Rows from block 7, named by matrix and row number. Rows with one number belong to one neuron. Each number is 500 + 25 x the weight over the matrix's rms, rounded and kept within 0 to 999. All counts start at 0. Numbers have three digits each.
# fc1: MLP up (model.blocks.7.mlp.fc1.weight, 1280x320), inputs 256-319
# fc2: MLP down (model.blocks.7.mlp.fc2.weight, 320x1280, transposed), outputs 256-319
fc1.361:505519501500527475500512490505528502510532509482480488494513491485506495506479493523509506502541514494488505481479502518489511481521523489486477489487497531506518509519491482480485501495513523
fc2.361:496472504492490497501497510499485489505465499502505509516510500500477498479522492485508500499492484500515501514513500466508488506492489509516516519497502487503482496487498496518525488495482486
fc1.362:502504518476505492530507475503477532508478507486528519518482490508475491480526481496496492483509502492518474512499512493495513505527492490502485477511499492512456475497491493509494513508493502
fc2.362:498503492502501501489512529493519494518486499523482507481511510509498518508466508518499499532488478513493501489508474506513470500490503510505513521497480499523515534499495507504490507489498519
fc1.363:492483488501471500519498506490529489486484527470533504506488477517487512492524495508513494501498484502484477498475532505495495446518491502481531482474481510501523492486488474502482505485488507
fc2.363:504478514495516487479498530511506483518527490505460512512494535498484489467501503502481511512503517490512496489500467481466493523500500524508467513546491489492475501488490476483517488482491498
fc1.364:461460507467507485491526511503477504517483485475517485472500501549524531513499479485556487473499482519549503510430490524511478487453551497530532487506484491530501514494522518506523486559449464
fc2.364:524515518488514518508488503482504508487520507523497496518485487495472482497485526518472495478530504495443514476527531512498491525544491501490493502498490490482488499493488527485483507473531522
fc1.365:490438563470558494519484534517465505509497541521495531479538447545482531512419513455455514434495473503515457477500467512484558482514559455498516490455512493498569480489492482494478529543495445
fc2.365:526520426489472483502458512514449462505537536551557431516454516478515472516483519477508470499617500515497449474473409513530475523498505526459551459471484485441557512536505474542507465523457519
fc1.366:494480521525473486506521498483519469532480488511496491503528522509483536480509460496476491493524506517519519492521500482513489482493496485502484495483498491500513531522494473521498488528450481
fc2.366:493502504513535504488499506515479540496506506470495508487492494498508475521480518501506504497476502484477506498486519507514486521481498507501502501516477485486517477463503533488523507483526496
fc1.367:508514499497491487487491538470500506493510528517502484509518526484502501506487502502502478504472496483503516499491514526507498488509498501500496489506491456540490480474483529531476517486473490
fc2.367:484478498483525534495492497496496500496499480483515503521499513475505445503489510516499495503547480454494494468519501509496491511481491478515496507500489505497460494487515448465522510503554496
fc1.368:490522513490493464505468487517508504468478507474509493444541521509507487473477492548494536488504499540483499504469503531486503498509494523488517481480504524499559474570464496521521529539517505
fc2.368:530451487532497514502558533493500506529487504515530488556498487516512462506511501479492491495489505529502469524494487470489496488505475502501506497487521471521499529497508464487499495493455465
fc1.369:552496497456483487480511527487543526508483494505494500485542510474488473525543486474411451498492474493512510500549482501526551491467500529542454517543491487503485544563514498502484480540535470
fc2.369:475536522494500476478489480485510497498522473491490507453471503510494506473491530523556508544500484514488492507502522538550480512517526466451535547475506471490488498464479506549490479473521534
fc1.370:461471509509520488498501507501501496502506470499492505507518503500482514489498507500498491520503485509480496478521509525499498502524487471515504482505503501503518476502503507505500535483509497
fc2.370:524500509492494504495500484498504501498497525498494498513478502502517484502498506508488508473502530484503520503502507479516510515491508512498501500521495516503501527507495512502507486497500508
fc1.371:496483508493481515533503502522490479482485498507503509493504484502504519510534492488504516510508496491537510482503504481475494489480515507513491505504506497516517520530522483502499496511478498
fc2.371:498484519489501518495515485484495496514485512485509486522492517520480494491482490499533473462496485518502508484523505496510470509518502526485493498534504493458485505499483488507511510480500482
fc1.372:503500500502498497497499499499502499498503500502499501497502498502499500499500501501499497497500503500500499501499502499501502503499499500500501500501495501501501503496500496501499499504498499
fc2.372:496496498501500500499502499501497498497499500498500501505498502503500497501499500499504500502498497499500499500502496499499498494504501497498494500501501500500500497503500499500495498499505499
fc1.373:503493508480503489481475486513541510476498505511503508494507507501513498512506482499491520532520444485501486496503469500507482538498493496478503490518521515495530508540512489529502509541510516
fc2.373:468516482525483479492497486499504514516513504495516486527473485490502522493476499507491491492488535492501503490518518502483506465481525526504468508477482496497493477480505478511503506511478497
fc1.374:481504473514481499493521510499516525474505522483517503516524504464531501511535484482454464505503503523502485508502514481527501487498522516523512446488509498518505481511520503512481535510499504
fc2.374:524473508478496484510519485487502505517510492499475514507500501512490494501493511488495510487510503520496508482521488498474485498498496477480493560508498481486476519509493524490500489500498479
fc1.375:488482511483494488481526509514503515513502482463511548484502482511540506514456516488505497532525479488508499467485497528492477469522530480488506508507514491501520494508521497469493483477518497
fc2.375:508513496471516515503493479498487490489513521534489496489516519482483485486527502518517490484480513482479502517507489478505503533499478516515480510471479502476486501454465531501519507485499513
fc1.376:434510499499468530475511519486491507471485492472496533518513507452471491496558492514473563511550444500485492463507498486502522489507507474498486523531500492528520482472416457469509482491500523
fc2.376:520551480530505494491489481498546528542488492522515489534515464452583498507486457521461471507480537529533484510510515485513510456462448480490564545467486466507501579473524522558475533482474511
fc1.377:502502502502500500499498499497503499500500497498499504499500499501499500498501501504497499501499503502498499499497497503501498503501503502498498496504498501502502501500503497501501498499499499
fc2.377:498498498499500502500505500504500499497500501501499498504499501503500496502497499498505500500501497496502502501502500496499502492502500498499498505499500498499496499500499500500496499501501501
fc1.378:481508502483504495501493494492508478475471508518481503526492490488503485497487511496495521517513497522507518497478511497519500503508484482534505496498524516500507483508515472503496507503511511
fc2.378:507496500494519504521502512505490515511525505502516487491510499506499508492509510496500495494510504483506491476524507517493521500514506513475487498511494497510499508516497516485502498506500509
fc1.379:489497511493489510509489505513512499514474485507503503504490503504484517496506511504501470496491494485480506501516492484487518493490498498524519514483498526522497496513492498481526522514490504
fc2.379:505502510494522494505511521496498496496502504514486502506514499497492505495483469506517530487516508507516494509505512507545502523513516528496511484509498507497507515475494515498491494492504517
fc1.380:510462498514465521497494479537520478489475549524544510496503454420461442471494542568463555495499459473519518508483511519488504478480468448484558491441472520506535427509479496524476534471544451
fc2.380:515506471451518451477511512493498486481468469486490506475514524505503493517464502477501448491480522472501470488456487480463491487468508513472465495513512513515508523506494504502489456561452511
fc1.381:501456502503495546489508485505486495487507495475509504504482474509461473494451496502496513511506507522506503488506494530533503486533482513494502450491508488514514465484529518510521524517513490
fc2.381:524533485492493484530502503507518512493476522528490494485533521509503529508498488498501479507465517465491502509486489465498506511465525502513505532537491507489500510499505510522466492495458539
fc1.382:487493504496508517451493525521475531500491503480492533508525460475521522470511532521509482450524505516521516475472494480479497506491467471493465480503500479479497494532491480469493505503466511
fc2.382:516533560462519530518521500421518435521493508536508481511492472523493540496531479483500488522481502483482505515520516523508501490504570505495509498501540523495482467525536514496523514500480523
fc1.383:524473528573503471504514488528508489512536429457475553485489537522449477508452472480535469508468505529491517537480492591475516583469486475457497474486548516508535505518532487500517535536451519
fc2.383:516466500466502462542524485472517448486525520529509466473496507502505524534547497538486530510480459469486490513477523438552438502524542480503521479490459462539483521469526412480495484429530546
fc1.384:477462471499529527511513477480469511514499522511532505508518528512469520529491496528491502538467480500498491449490496477490530518493493461493491517481526493495516464507487500501545520486522515
fc2.384:505520530510487523500461522499490507521501503458475515491476490496509504495511519486493501465482476513469515543497503497505524493536523510505516495520498519501501526494482500512470521519486487
fc1.385:470489495486505508505498477509485476498471467518466537495516518481495502492481516506500484521514485501493508477512518524468501508482490514498482484491514495502500465519501517500521508457522522
fc2.385:506530501491502504492502534500511499529517516508521486508477488517506485492501492490518475502471508482514520498484467490519531506508501488515507492518511496492482503463486486487495496528486498
fc1.386:475501486516493496497477489529503490506506487512494485495501494478508478501465475517493515493508517489482519464513517497479484525500474521473509497506527511505484464497502506501502518504516512
fc2.386:521521523491512516512539499484501498522502520489501498504497491515506514498506525481499488511486475512517489503502504500524532499501500497484502525510503487489517497524502479512478489510494484
fc1.387:485488509499498485518478508526485489510516519518514494506538511469523499498478500505492506505504483503522506490491481529481502506501502504476499500524479507514493508515490518456489474463504504
fc2.387:509512497486490513494522492479506507506460498496477497516468484511486511499501502495532502487506503515474502532490520484530493499483492507514517500501505503484498502474520494532520528533498495
fc1.388:541482492489491485490505464501495531486499503482489542526512519496508472554531517504486507474467491500521492504482465504489494473511485506495480501459488485515509499500504520494527485510496502
fc2.388:467499496502485477510477526481486477489497484496499499508520491510517506453476488497509494489532520506484524504519513511505508490492495469501499520501509525486485499487481497523476514511497485
fc1.389:528435449530471411499490501558459536486458552545465512540455542519499537572452435522511431477538421515540468467514460483557463551535473451491512454459556482539522517489540471502521588513443448
fc2.389:548480563469439510516525553467500444539540476479555432531568420469516453422553494457545557448474497459492475503501552469469521490458451516498473598535493494463492489482522500502424417540492514
fc1.390:497513501485487493514503490534490496508491512506514471518490531499475489487491470494516499494497516504509495515491510517487488521496514503478511511509496505517488518506475508499502479519480497
fc2.390:493469490498508500482508504471504498494500496508482506494512487511492496490507517487490493484504489512508500487500491478513501493482488477504506487486513481482498487506539490500495510484519496
fc1.391:500502498498500501498498500499500500500502499501499501499502498501502498501502497499500499497501501503498499501497498502499501499499501499500502498502499500501501500497503499501500498502501500
fc2.391:497495499502499501499502498501500498495500501497501502503498501504499497501497501502501499503498497497501502500504498496501500496506502497499495502500500499500499498503499501501495500499501500
fc1.392:500503500501498498501500499499501500500501499500501500501502499502498499499498501501499499496499502501499501500499501499500500499499500500500502499501499498502502500498501499502498498502499500
fc2.392:497496497501500501495502499500498499496503501498500501502496500503501498502499500500503499503498495498500500501500496499500499495504502497499496501500500500499499498502499499500497499500503501
fc1.393:486483486489501495505503485495497502505488524509489509537505510491502478478512503512496506487499488511515482503512504506488511519510504487495494498500513500513495466472504504513484528496501498
fc2.393:505499501498503506494492497505516495508497482498495489483501508520509505510487486507495480519509518480480516491509500498515507488515497513503503493507499497506500527518483495493525478483508488
fc1.394:491504493507486500501499509520506515497513499506503507485512510501485509498513487489486507490497493503491512504498506491485506501499482508503505496501497494504505497492497487494489509503504495
fc2.394:508478507499504509495496500489500496502495505499500496496490500505493489498488507490510505500505504493508505494511503494506490489511491491508494495497497493495488503500502498510502494480489498
fc1.395:470520511515480527499505545527543473456502492471515473542522514508504518464481502506478517495502483520509504510498497504495539484541530498502482495482496508454518501528489481498500532438493531
fc2.395:525507484477512481526492505461490521519469536493474502504518470483477500505506521496524481511503538473497503493507541509493512493464483501530520505530471517537475476530521553492539497501480496
fc1.396:491510527491480442518509505504500503485521493492506470514509500482502500511490447507507522491473524493491493465505519468513510472500519515517527514510512514478478516491478517470501488467499510
fc2.396:518499505487524548497494490511486492502472524512504516491500492489492478480493537494490492511528480521518498534494502519499516522510477501490495505504511475511512483509511474516502523522501480
fc1.397:489467481512513497487576544475482494423496464486492490510574511545500484521503465485484492518488506547553444458475477490487536506533494496441511456507495493481497463473494457533515554549537517
fc2.397:473512479426468545530429493554515597528517481502525529524454489528492475529480529551529512481502474511463507479519501522521468475437508531550471515480515513525517507492531550566486487497468527
fc1.398:496492536518470510483500521536481467523526543576428464453448527490489541516483442492516476498593546532577456523517480514496495533562555504472478495507507496502577452533508491468498476552496494
fc2.398:475554538561488447511506565515512493497491489461545517532532523496524460503466532519514500546537527436484513507532440491515484500439534531537575452576417422542424542479488499498501544529508488
fc1.399:474488500505506467520537515515495512495500466496485519502510510531521493478487471487515471499497486497519506486535504518482506503498503533509522502483488483503495477494528482492486521456522499
fc2.399:507531508495484526519471495474484493505494528519490491502494500497501504521489533498491520501487527512496496527489490475536517508472495488515497507519526504494512525489482498497520497522487522
fc1.400:501500502500498499499502500499499499498502498501499502500501500501499499499499500497498496499502499500498501499502500500499501502501500502498499498502496498501501500501502500503500497500500500
fc2.400:496498495502500502498502498501500500498499503498500499501498501503500498502500500502504503502496496498500499502499495499501499495502502497501498502499502499500499496500499497499494499501503499
fc1.401:487517473493499523510502522518493506487499490536504504513485503518494504493497498481518486500499506508490492506490491480497509500512489510507524500523498513500488537490481509485498500506475485
fc2.401:501505508502510491519491478486507505507515501489492489489511492495499500512495502536493526506500487486513495494514521524502489511501486494503479494488492492509512480504522502499500493486517511
fc1.402:509528539491516550555523506562465492516463466485576447513479532487467544424483562463469551507511526543480497529481472495465523483525482543504554464510509570510445523529508506532431494512398532
fc2.402:520469542505501499482488487503535535462505536538393468475498527554531442589530550486536509536507475521508526511525506454511487496509519506500531534453498466550576499460496516479526502485530514
fc1.403:442511513489476535433507523403542530490509478560440496481502415524456485525496499497472538537523518437464506463509516516541466500555477477482498532538510506572500505463493497556517443490477447
fc2.403:521458524521568499538479517481467448474509495498546558573472536492496461505497563498478482491432511563527522482527459469474451457506553513443498503484498489465549453524523511438519479459474573
fc1.404:501487498537525511496522496535490503512500498478498534496506498494498467517509520524463485515507511499470481496516529537517531526506449491482480488501499475515517463491454525481441495508494506
fc2.404:501512511477488470495458487483485493491512510516510477527511511503491507491483482488523480500488503508518497500481480486528487511503504503542511494478484501506480510514544480507525522506495499
fc1.405:512518503563507470516530510512444488555500487488513505452523521522525528533460498519492511530451526523489501453490520538468486512529474502455514534543499513484494450535481538519496499525454468
fc2.405:472493473506490507465453519487500484463458530528511476520479472463486484488516478489491514482526506531503495514496481477494508454497483464520503465482459475522515527493513441512495520491519544
fc1.406:516567507533568491603543509471501490468455514494521524408476453454537471476557466443415514454541476509495537460492527500479526473487500532521427550486478497515469493506467512563504511551525510
fc2.406:533465452498468499420485479526548534514478439460516562527532500469513538515443524552559467531451518446532561553511445544553467477545468409462484463453547517476585511466493505472512489501520479
fc1.407:496502485485519510521491492506476494497491477516491504512496494476503478512524494496502520481497483533488488540481493517498490490523489510527510497481474502531491481485487493481516521476476491
fc2.407:497494530497504499496499512485485503513507514507497512502505492510512505492476514493524488526508510504503504485524497490513500522474501488486505485504505518484527515491510489516483502523516499
fc1.408:429542505527506477508524438530471502552581503529511483497533552434496496443537456493498499478486473492525529452475524477477453523492451460516538507481528512512543516443510478494497533530521520
fc2.408:585480515505534515475491519498530500449446483494452470497531467510488457516492482488463522474530489505473481519501531579497512473471487507535463496532474481483484474519507581515493476445523507
fc1.409:514500480473511479474531475452551523488442511491524567527473481483503427452505476446487549445495506560520521478516484510466477554460496482472543514520478453517463485488535510501504497516489515
fc2.409:481493497549511555491551524480491540547593537526483502481514486539506520526504517546479499487514474462460497517471529509555533431552497498491424517477497470492553517470518528564543504447494541
fc1.410:496517512482495514510493486516530476508518475484493517477490538483496519513514521492485471492511506515497500520509482501520495510511487488514488484502497510501513517506497506489511481528507505
fc2.410:518504500490515496527496515498497518504464515499472482502510459515490501494505483519503522487499496509513517519500528503502506502485494514508501494497497515509495468485513492504512506491518495
fc1.411:538469525555419537585509527572450556541498495464513546476499441464518455511511430455469564499524584533499517504457459509525503557502434526458521474539477496515505437451555570462511534541503463
fc2.411:454475473534522472446514474510501488498581484518437471526519507540529520464533578532568467499562445452463458531520519475557515476457568522468447545417486487412540553538418407501511458513494534
fc1.412:479508481493485511529479502493514516489519520542475514553492519497512525518491501507497513503530482497515479544468526478514494473496476472497449537508493495499477474499507484501522504533500519
fc2.412:521493504493512503500508511492505469498473481484504507470503499519501496480484499471527507487487512487486501488528492503488510510503496509502530471485511493518487512540480539483516492492520480
fc1.413:484514503483483484516481503544522489488514520517520462491529523446496503489481477508492491483514478509476522498509517521472515500494514520501535505492494495487504484510484514515503515509494517
fc2.413:528497472489509513497517512488510501531483503494490518516476480527488508486502517505519517501499512501520499505488489483522510507492501514512498486527493513509487512496517501495525505492513496
fc1.414:493473545498477483525506572526467483519516508500510502491506500482499511518525484477471510504571515507469506469536503384472541450518476519525502497532514520486514491516485497494464490483472504
fc2.414:477493478497510517495518444469505525472491495500533499484521485505480475507507502485511560481455514486519521507487524560517474526487525496510543518524487525521470482535542466498524533519542477
fc1.415:500507494510491501516499504488488488495504474486495488491507488499510480501511481513482488493514522494489509496510529495488516497521480511489491506486494526496497508517501507504528481518490506
fc2.415:506491491491503479500499504516499510508500499513497500498525516490493508492491501479509524510496480503504496497500472486526493521502506496507496507532497483511521509481503486501475492496513481
fc1.416:501480481467530496464506500473517487500510520513498493470494518510508498518523507494508517503512484509532488486517496476515468509482511461532454540484490521493487523527489462507496517496488514
fc2.416:508515530508480508498472507509493516502500480496503507537494507507508482502479489493517497501494535514490490492533496529493515504508509509489541483515526499492494477504503515530527469511512488
fc1.417:479504464498497523494528495515504496486480506490478545526513555477513482488478508525482494526493492506523504491502505517505503531509512479476472479488504493466481539482471501494466525492480512
fc2.417:523500508522503490492499497489521497502495501485518490493501465515498497504506485494511488501504509483505509497498516508488494478516477508520484496500476499521498469490550500479510480497516498
fc1.418:501504514492505486491505509519499508502493506484514496472483510502498495505516468492483490507511506517499505504508499517490508507516504497487481487491489502520488504508489507510497517508494514
fc2.418:503499488510504508496500496501502500503500496513486501512512495503502504494486511505507500504496502490513496504499505478506497497496487493508505507510504487489493498506509491491505493498499490
fc1.419:469489521507519511575484477494491526479514514507494488505513485472472521483536528511521479504486445523496506571491461481427491502538501492459535501511504509490499496520492484499491505492528509
fc2.419:439537480525487454453525521484467475541484488486493451512473470487523483522502522471478512463515527494496522467496504542510476516499489532521471485463515526457503490502498507492527497460472533
fc1.420:493486488505524496505508503481481491514509530497524504476482511500480506492508505522481507511505489527483497516498511496509503495481490484491522488514504498499479509506484517503484511506487487
fc2.420:498478501492490501492498508507507504501487480490465518498489501505496506519485502487508491500512510473509499495506512496491508503531510519506487508494488514500485504497509504502515504490502507
fc1.421:506518530494491487512497494507494486458507491480509472520498490522499477497502493528496531496499498468490524491487512499490521514542508503539527527512504518491487479501486503512517505483524484
fc2.421:516494500500531503500511496503483496512534512511513495486500507497502477485483507502482499503484484532524459512514505518515505517491506506482494486509529493485532520534513497493490529513479513
fc1.422:494503483508477513505552474488502481505523514490517480521477506472493502535464508480462490511512529512529506518468503469490495515517468500472487533500532499493496503494543489476486472531486496
fc2.422:494503509509528478490461507507492512500470478521487516497508511518486484469534511524527507493498476470490504504517498513493518496485517485534510488501463516507499511511468523486466525499488506
fc1.423:598542548492527550505499475519505414448473470529497456605407472394478542489458474586471483453532449539474428514452485564423488465477516547500501489479491496500610483459447460489547503436526501
fc2.423:453507528487470494559493501491470471491541507533442563512593491545467535499575542523513477557434489458523455472485522503534512507447458451496388536489561420469473463484510549489441506454541570
fc1.424:529485529508523433492462461472473440474521473529558523508510516479527501482478468464531530503475540514495513453506533531451541499519488494510457481505473511475456494558447494468477536449536587
fc2.424:541514453405497515517545495497531544571473445413519430519455505494441532543448531526498443494457487465484555475470474514515467448460473506494501414477465542541525457516522587474479507590460449
fc1.425:487500472486480473494498468528506509486511526504524503457495492484536492489529480505516507522532470490495524509476502486515500486492510499483495494469472515541493478476541498501512522513484525
fc2.425:514502506477524503513524523486499482507475477498501480505520511521488504508462494501500491491493509530492533499533505514486487496491496491491485504497507495501497505522480515483512463496498485
fc1.426:499493498516501477520515512517501493536490498489507517492499504499502508524516509498490478488501525496486485480495469507489500496494504502523510519501497515507490519505495512518490508496508512
fc2.426:496496497482487527502491507501493497472503502496500512513489498504507490502487498498514504506509461501510517510515498509508492510507506485496506489507491485493517504494499500469508481490497500
fc1.427:490510504503493493505518490506493506487497493493512525514474489495503485494503479511498504498509508500515506480501509480498497492489512501480498507506511498496491482493499507511501501492510500
fc2.427:493487511507506504510491505490498500503501509501502505489495479505490521504497499475479486512500493493476502492511495496503513495502487489504491492494510500516499499497509490491498489502491503
fc1.428:506501498495503497493505499499499503497496501502495501503493512497502499503496489490493503499503502506505497500498507500501498504499502505490494504500501488502499500498504501502500499500501499
fc2.428:494499503508498501497499498499499495501502501500512496503504497502502498499504505507504491501495496492501504489507492499500502495505499495506500502496494501496498500506496500495495498505499500
fc1.429:481502519505473499510532501436501484486522445501496493531558499557497542502540533498502516519529506502480501496489484488503520498527520468518474459524462505437481486531493487489522438489515526
fc2.429:494491536498508504525489507542492506496492526486492502503465497492503473504496495518513491478474512516474496530518551525496508514490517496471513505490530511559535509489516520500494529506480499
fc1.430:494511513493492492513499503501488504500504495505498498501518492501486494493503497505496499492497506502508490510509496496502494490502490511505513497513515481511504504501502489507504495509491491
fc2.430:493492498503505501492504499503493492492505498502508506493491488491502501511497504494493492508502493498489510501508496499502496506493508484487489499489493505493508500502493499498502507503508502
fc1.431:471510519507481505515520485492495480498510483483488488497518498504534529492479522528498512509497510519479481474499481495494483524527496510504483505512518461492510498479492487484505509503486509
fc2.431:528480518527505502486485505486489506507512496508529523500497503516459454465478486521513511486537498496529546531474504466508516464480476463487496479472499497501515473499507478502528503492495536
fc1.432:450549528459386431482495415458412530584499505476565494555554562497453537508533444539483499534494455529561499542438482513531438488525479508564551466596489452458503404426491468500491554465447568
fc2.432:518523551462531531474531499516514483478581440436446494483499440477524439503464593526480595462463554495543572436475497468487492531511436504493522471399579455454498517464488463472471388526537443
fc1.433:541517511514479522553467548492499525549475491549520522468493482475483519509465472511537522467550481474502499464502464490507530521489507497507490509465535462449499497520497484516506499485516451
fc2.433:460483464488472504498480463496508485504503529465519507509498502505481489528503526499441474534489507468497466563512528508474501488534495494474543497504488522514496499492539504473484517460507558
fc1.434:506485515493506501511539520488525511528490468516493506458492506512482524495524492511506478493490509486522500517512509458526499504472462493501506497508506508502537562529507475533508478478462494
fc2.434:502459483501473496472468487489500489492515499493508462498494501488489503551476497550518493465489459511526496491514504508502497493526486504494505518499486507502497469507492514426496523517528498
fc1.435:499507570477483471522545481520462463472486504524532448496499507507526482502513505464538393497452494563521502507477515479466496514495578452569504533526488467520545510547461491482495437557551517
fc2.435:466488469494484488477539458493550496432480495512476528446550511478505465504494490472460561481535501516462469458458496485526516497445478532489502489572444505495539481475509583461475545505518447
fc1.436:533505563419513459509506433503537525501466526483526497467511445468496466503462527496505484533521617494561509502473438468453540495563474509480511532447540484494453481536530416539540486517482426
fc2.436:500521474498489534451562619543527524577454473552481553530520468471478445510478488516550531452484451520428472509429555499470481496437471524530515601527467555464535522505447499514529501492487500
fc1.437:515492496518491452542533506503503528501509521529473502518510477469504526518505576497452511553484490484519501495480450471503463496466470523538493533521477473480456484520537504510499500517533532
fc2.437:499512502505509495505495497503489466513481473478538503516504474486485490513487446513526516463507502523487492501518532569519509469530541501478501494486517500528533514490499517499490475478468503
fc1.438:513471491492505504491499506498519504522490494504503505478477518477496501488510518488493483469488485536516496510487489505517489512508496493511498484489505492535513503484512523475524494497504491
fc2.438:505509513510509491507500478517500511496502498507518513497524494500505492521508492528521503515500497478505503487519521502487506497505505501487518513493511523493469512516495484502496500514488505
fc1.439:491480495483481494496494513544502485485485507507510526481514485511525496511471477503493478474491494486491511509514508510511494452496489523526504487509501504542486488477547502494501523488491497
fc2.439:510484491508533521499513455501496506476514480507504480518496484483496514520519515517503514514504492508485509490522498483513494530495521461492485508513483531474482510509480512494501479513502483
fc1.440:494503504499488506505520491496523515496496499480516534519500489519492501492486499500507468502510506485463505470515490514513526517491518486492526510504539508494502494503477506496493514477478523
fc2.440:502493494496502495512497519506499482500504518522483494495494505486480495501501497503505514499506504530533473530486521474497505488523486495517483505500478504522502517507498491494507505510499502
fc1.441:506484498471488501495508475460478497500517508509489514517536495464511497484477511519449479490504517448501487496483487499514536501485529515521498519527530499495514455495449502457529522515505505
fc2.441:498489503526524507504475473526502501461484489502516511496505499495502491535506493535510511457474486544499503523497533500472503449512501495491520479509475524507472506483522499562495468473515515
fc1.442:493503458493490534505471537547513495457481477474466474498516466516501462485503474542455501563482509451562482521474487523498463532544507503512490486503501456525535519528483468495489507547522535
fc2.442:522477488519501495476538477528460484492498495543565508498514505448539449476462478483503464469530515544427490513490526512499502545460525491454515542514494509483526556486517515501491480524474466
fc1.443:495523478526505512478442537512507531504489562496525527477541465518488483501514518518467501542467510535490493522507471502467529493489494477503506517468502491506507461497496518520491539459506540
fc2.443:504487487490519445530478486501489492525513462522479554503488523493521495507489485480493512497496488539519525473485515477503482521521497516484502481514518512462487544538541500507499465516461475
fc1.444:487493503477511544498473463512493501510508529518507512511517496476502505443516506493503498516471482500516499521505482515483486501514491487484508522490492485508486499490485496498477504539464507
fc2.444:506502540519494459514520533474508512485473457488486535497504506495498506493484483488489510494535508468466480502506512493502472490499503525506500459498470502485487488497498514491515499472519497
fc1.445:502502501501499500498499500499501499503501498502499500503500499501500500499498500499500497497501501499498500499501499500498501499503499502496502501501498499502500498499502500502497500499499499
fc2.445:495497497502500502499502499499499500495500503499501500501500500504500497500499502499501501502498497501501499501499497500502498495500502497502496500499502500499499500503500497498497498502503498
fc1.446:511530489516498484514522492531510500499464471491506506519510483502500489492481503526498468519532530493485510477491492523505493478498511492486495493515509532513499478518503486485487497503518517
fc2.446:477492518496512508502500512503475499495525534521498509501498507510493511521495492486510507494486502485501507507515500500524496517494501494517502501501491495489506514498495513513493499469493499
fc1.447:493531514523547488520502488504505506485505531489515482479493454521485469491527479494506502503514487464490531507498458530524542517574523470472498536517508493494515462490524512518501498513493513
fc2.447:509506502472472522496473487510463500488508501512490509504521494485462522521481482522497517499507531522507479508510524494475459496454510518541519494486509476496515502535464502500501492483470490
fc1.448:480438498514495467511534504464467558514477440510487468536500501451450522471487521567412458529557485468467491519478504507473479553521549506473425563518442504498492478431524496502486558514536477
fc2.448:530508473465519522521511530560502465478510536493513493477487496490504507511484534458506509464466532483526489508480533494517522449461484518496516492486475494520488515511430475511524504473486574
fc1.449:522483522501486505497534544468474488545458507495506507465453464501531542514558495499498475470539491468461517530522532540486509496472469485467500452494443503483486582481508505559506442513534476
fc2.449:524508446569510522482431417506500464467505456513578515473519513494489470500527516544474513458488468524570439529551474446500448536494549449561560567499554467561558474484505425460516541500545561
fc1.450:569496511514523511451541527494483580490512483440522487548461557477492527598510469536466458443522505501548614491411480493503524517543530416537462470523532538529553562506554490483500494482501493
fc2.450:472505450445514480575471468536504478523561474552511463499594412460530574465565474516451562553423547471478466424557509450469456444495479575446513594467523505459464421529413600523494512493506537
fc1.451:516516515501519485530489486475508517488481508483528498494535486482498487494509492479507494478504511517475493548510510524488476491477496517498507466498495501482501477514493511526501497513498490
fc2.451:468490492494512510476502512498484484490513485521489509520474530519513496501503506510497504498507506483520467474485474483495495500532510499470495499502510515493497528501503512510481525480481494
fc1.452:484486517464464486469496508459510529545507481470512532453449457504548492499491504500488496519418496529521528451490521462521530532520523477525511512519493528482484488525520514485489464460478461
fc2.452:520491534475498496532489458477464492510451488509519560534464508493483520478485478480511470455540496513511490504519462553493510498452482452541443442465494492511456477461438485485441471490505481
fc1.453:467459510488530552519485506509531437501464499456545469515554483487567531597526514525557501507489480532481458552511525506493520512471451552522453509558487488501523468451499559548438495492589492
fc2.453:524543469576450465473585577465502537460513530540515475475500493489479487421463501492466489495524582489549521469509458530505476513514502450482489429538555540481473520475529473518513540511487424
fc1.454:481470503496465505493524528483493536444466530484502508518499495506508522491497492505478484519493510507523497501516485539514490515507488460559511484529517491502515511497473514512488504470459475
fc2.454:563493514487500536523534476516493483513490491535520487495469497511521520498503544514511510446465483483485480536511484458496533501478481472464541527506507494490500510504538475501539509473506496
fc1.455:508461485473514520492463520545511522513558526493523522498491503464473500500476531481526475533487471492489474497504504515477494495484472500485490542495498486520507520513475496477493511569490506
fc2.455:505527504523458464492537503452481514502431494512477495489511495512512540504515515484495526494508520548537453540495517503502472508514513509496551475481483512487519436488518494501522508487483496
fc1.456:500502501499501499500500500500500500500499500501501501499500499502500500498498498498501499497498502501500501501497501501499500500500499501500502500502499500501500499498502499501502499499498498
fc2.456:496497497502500502497503499499499498497501500499501500502499501503500497501500501501501500503498495497498500499502494498499499495503502497499496501499500499498498497502499499500494498502504500
fc1.457:532476486486453470478532490515507513548480519482505529486566510463490516513503516548516471515483507466502553473532488538457504501435530485495488491503552499500533512505501448485476445510492529
fc2.457:492468548490498500493488508539509455492492503492498475512442509533528488500474480491516503487511496519494497532497518471512482493528476513485489521452497486493482526473503535504516522481481482
fc1.458:495511490508501500508560496487518482498471481445515533508467444499499472568505490497496480539524523505485476482521476550548485500539463494484509475495483509503535474508503506476494486477524501
fc2.458:518490516474511517504474481508509512496527537523468489510514532496497492474485507524500500495488512503485502494506500459453496530516492495519464524523501484541504507481497490512495489526481502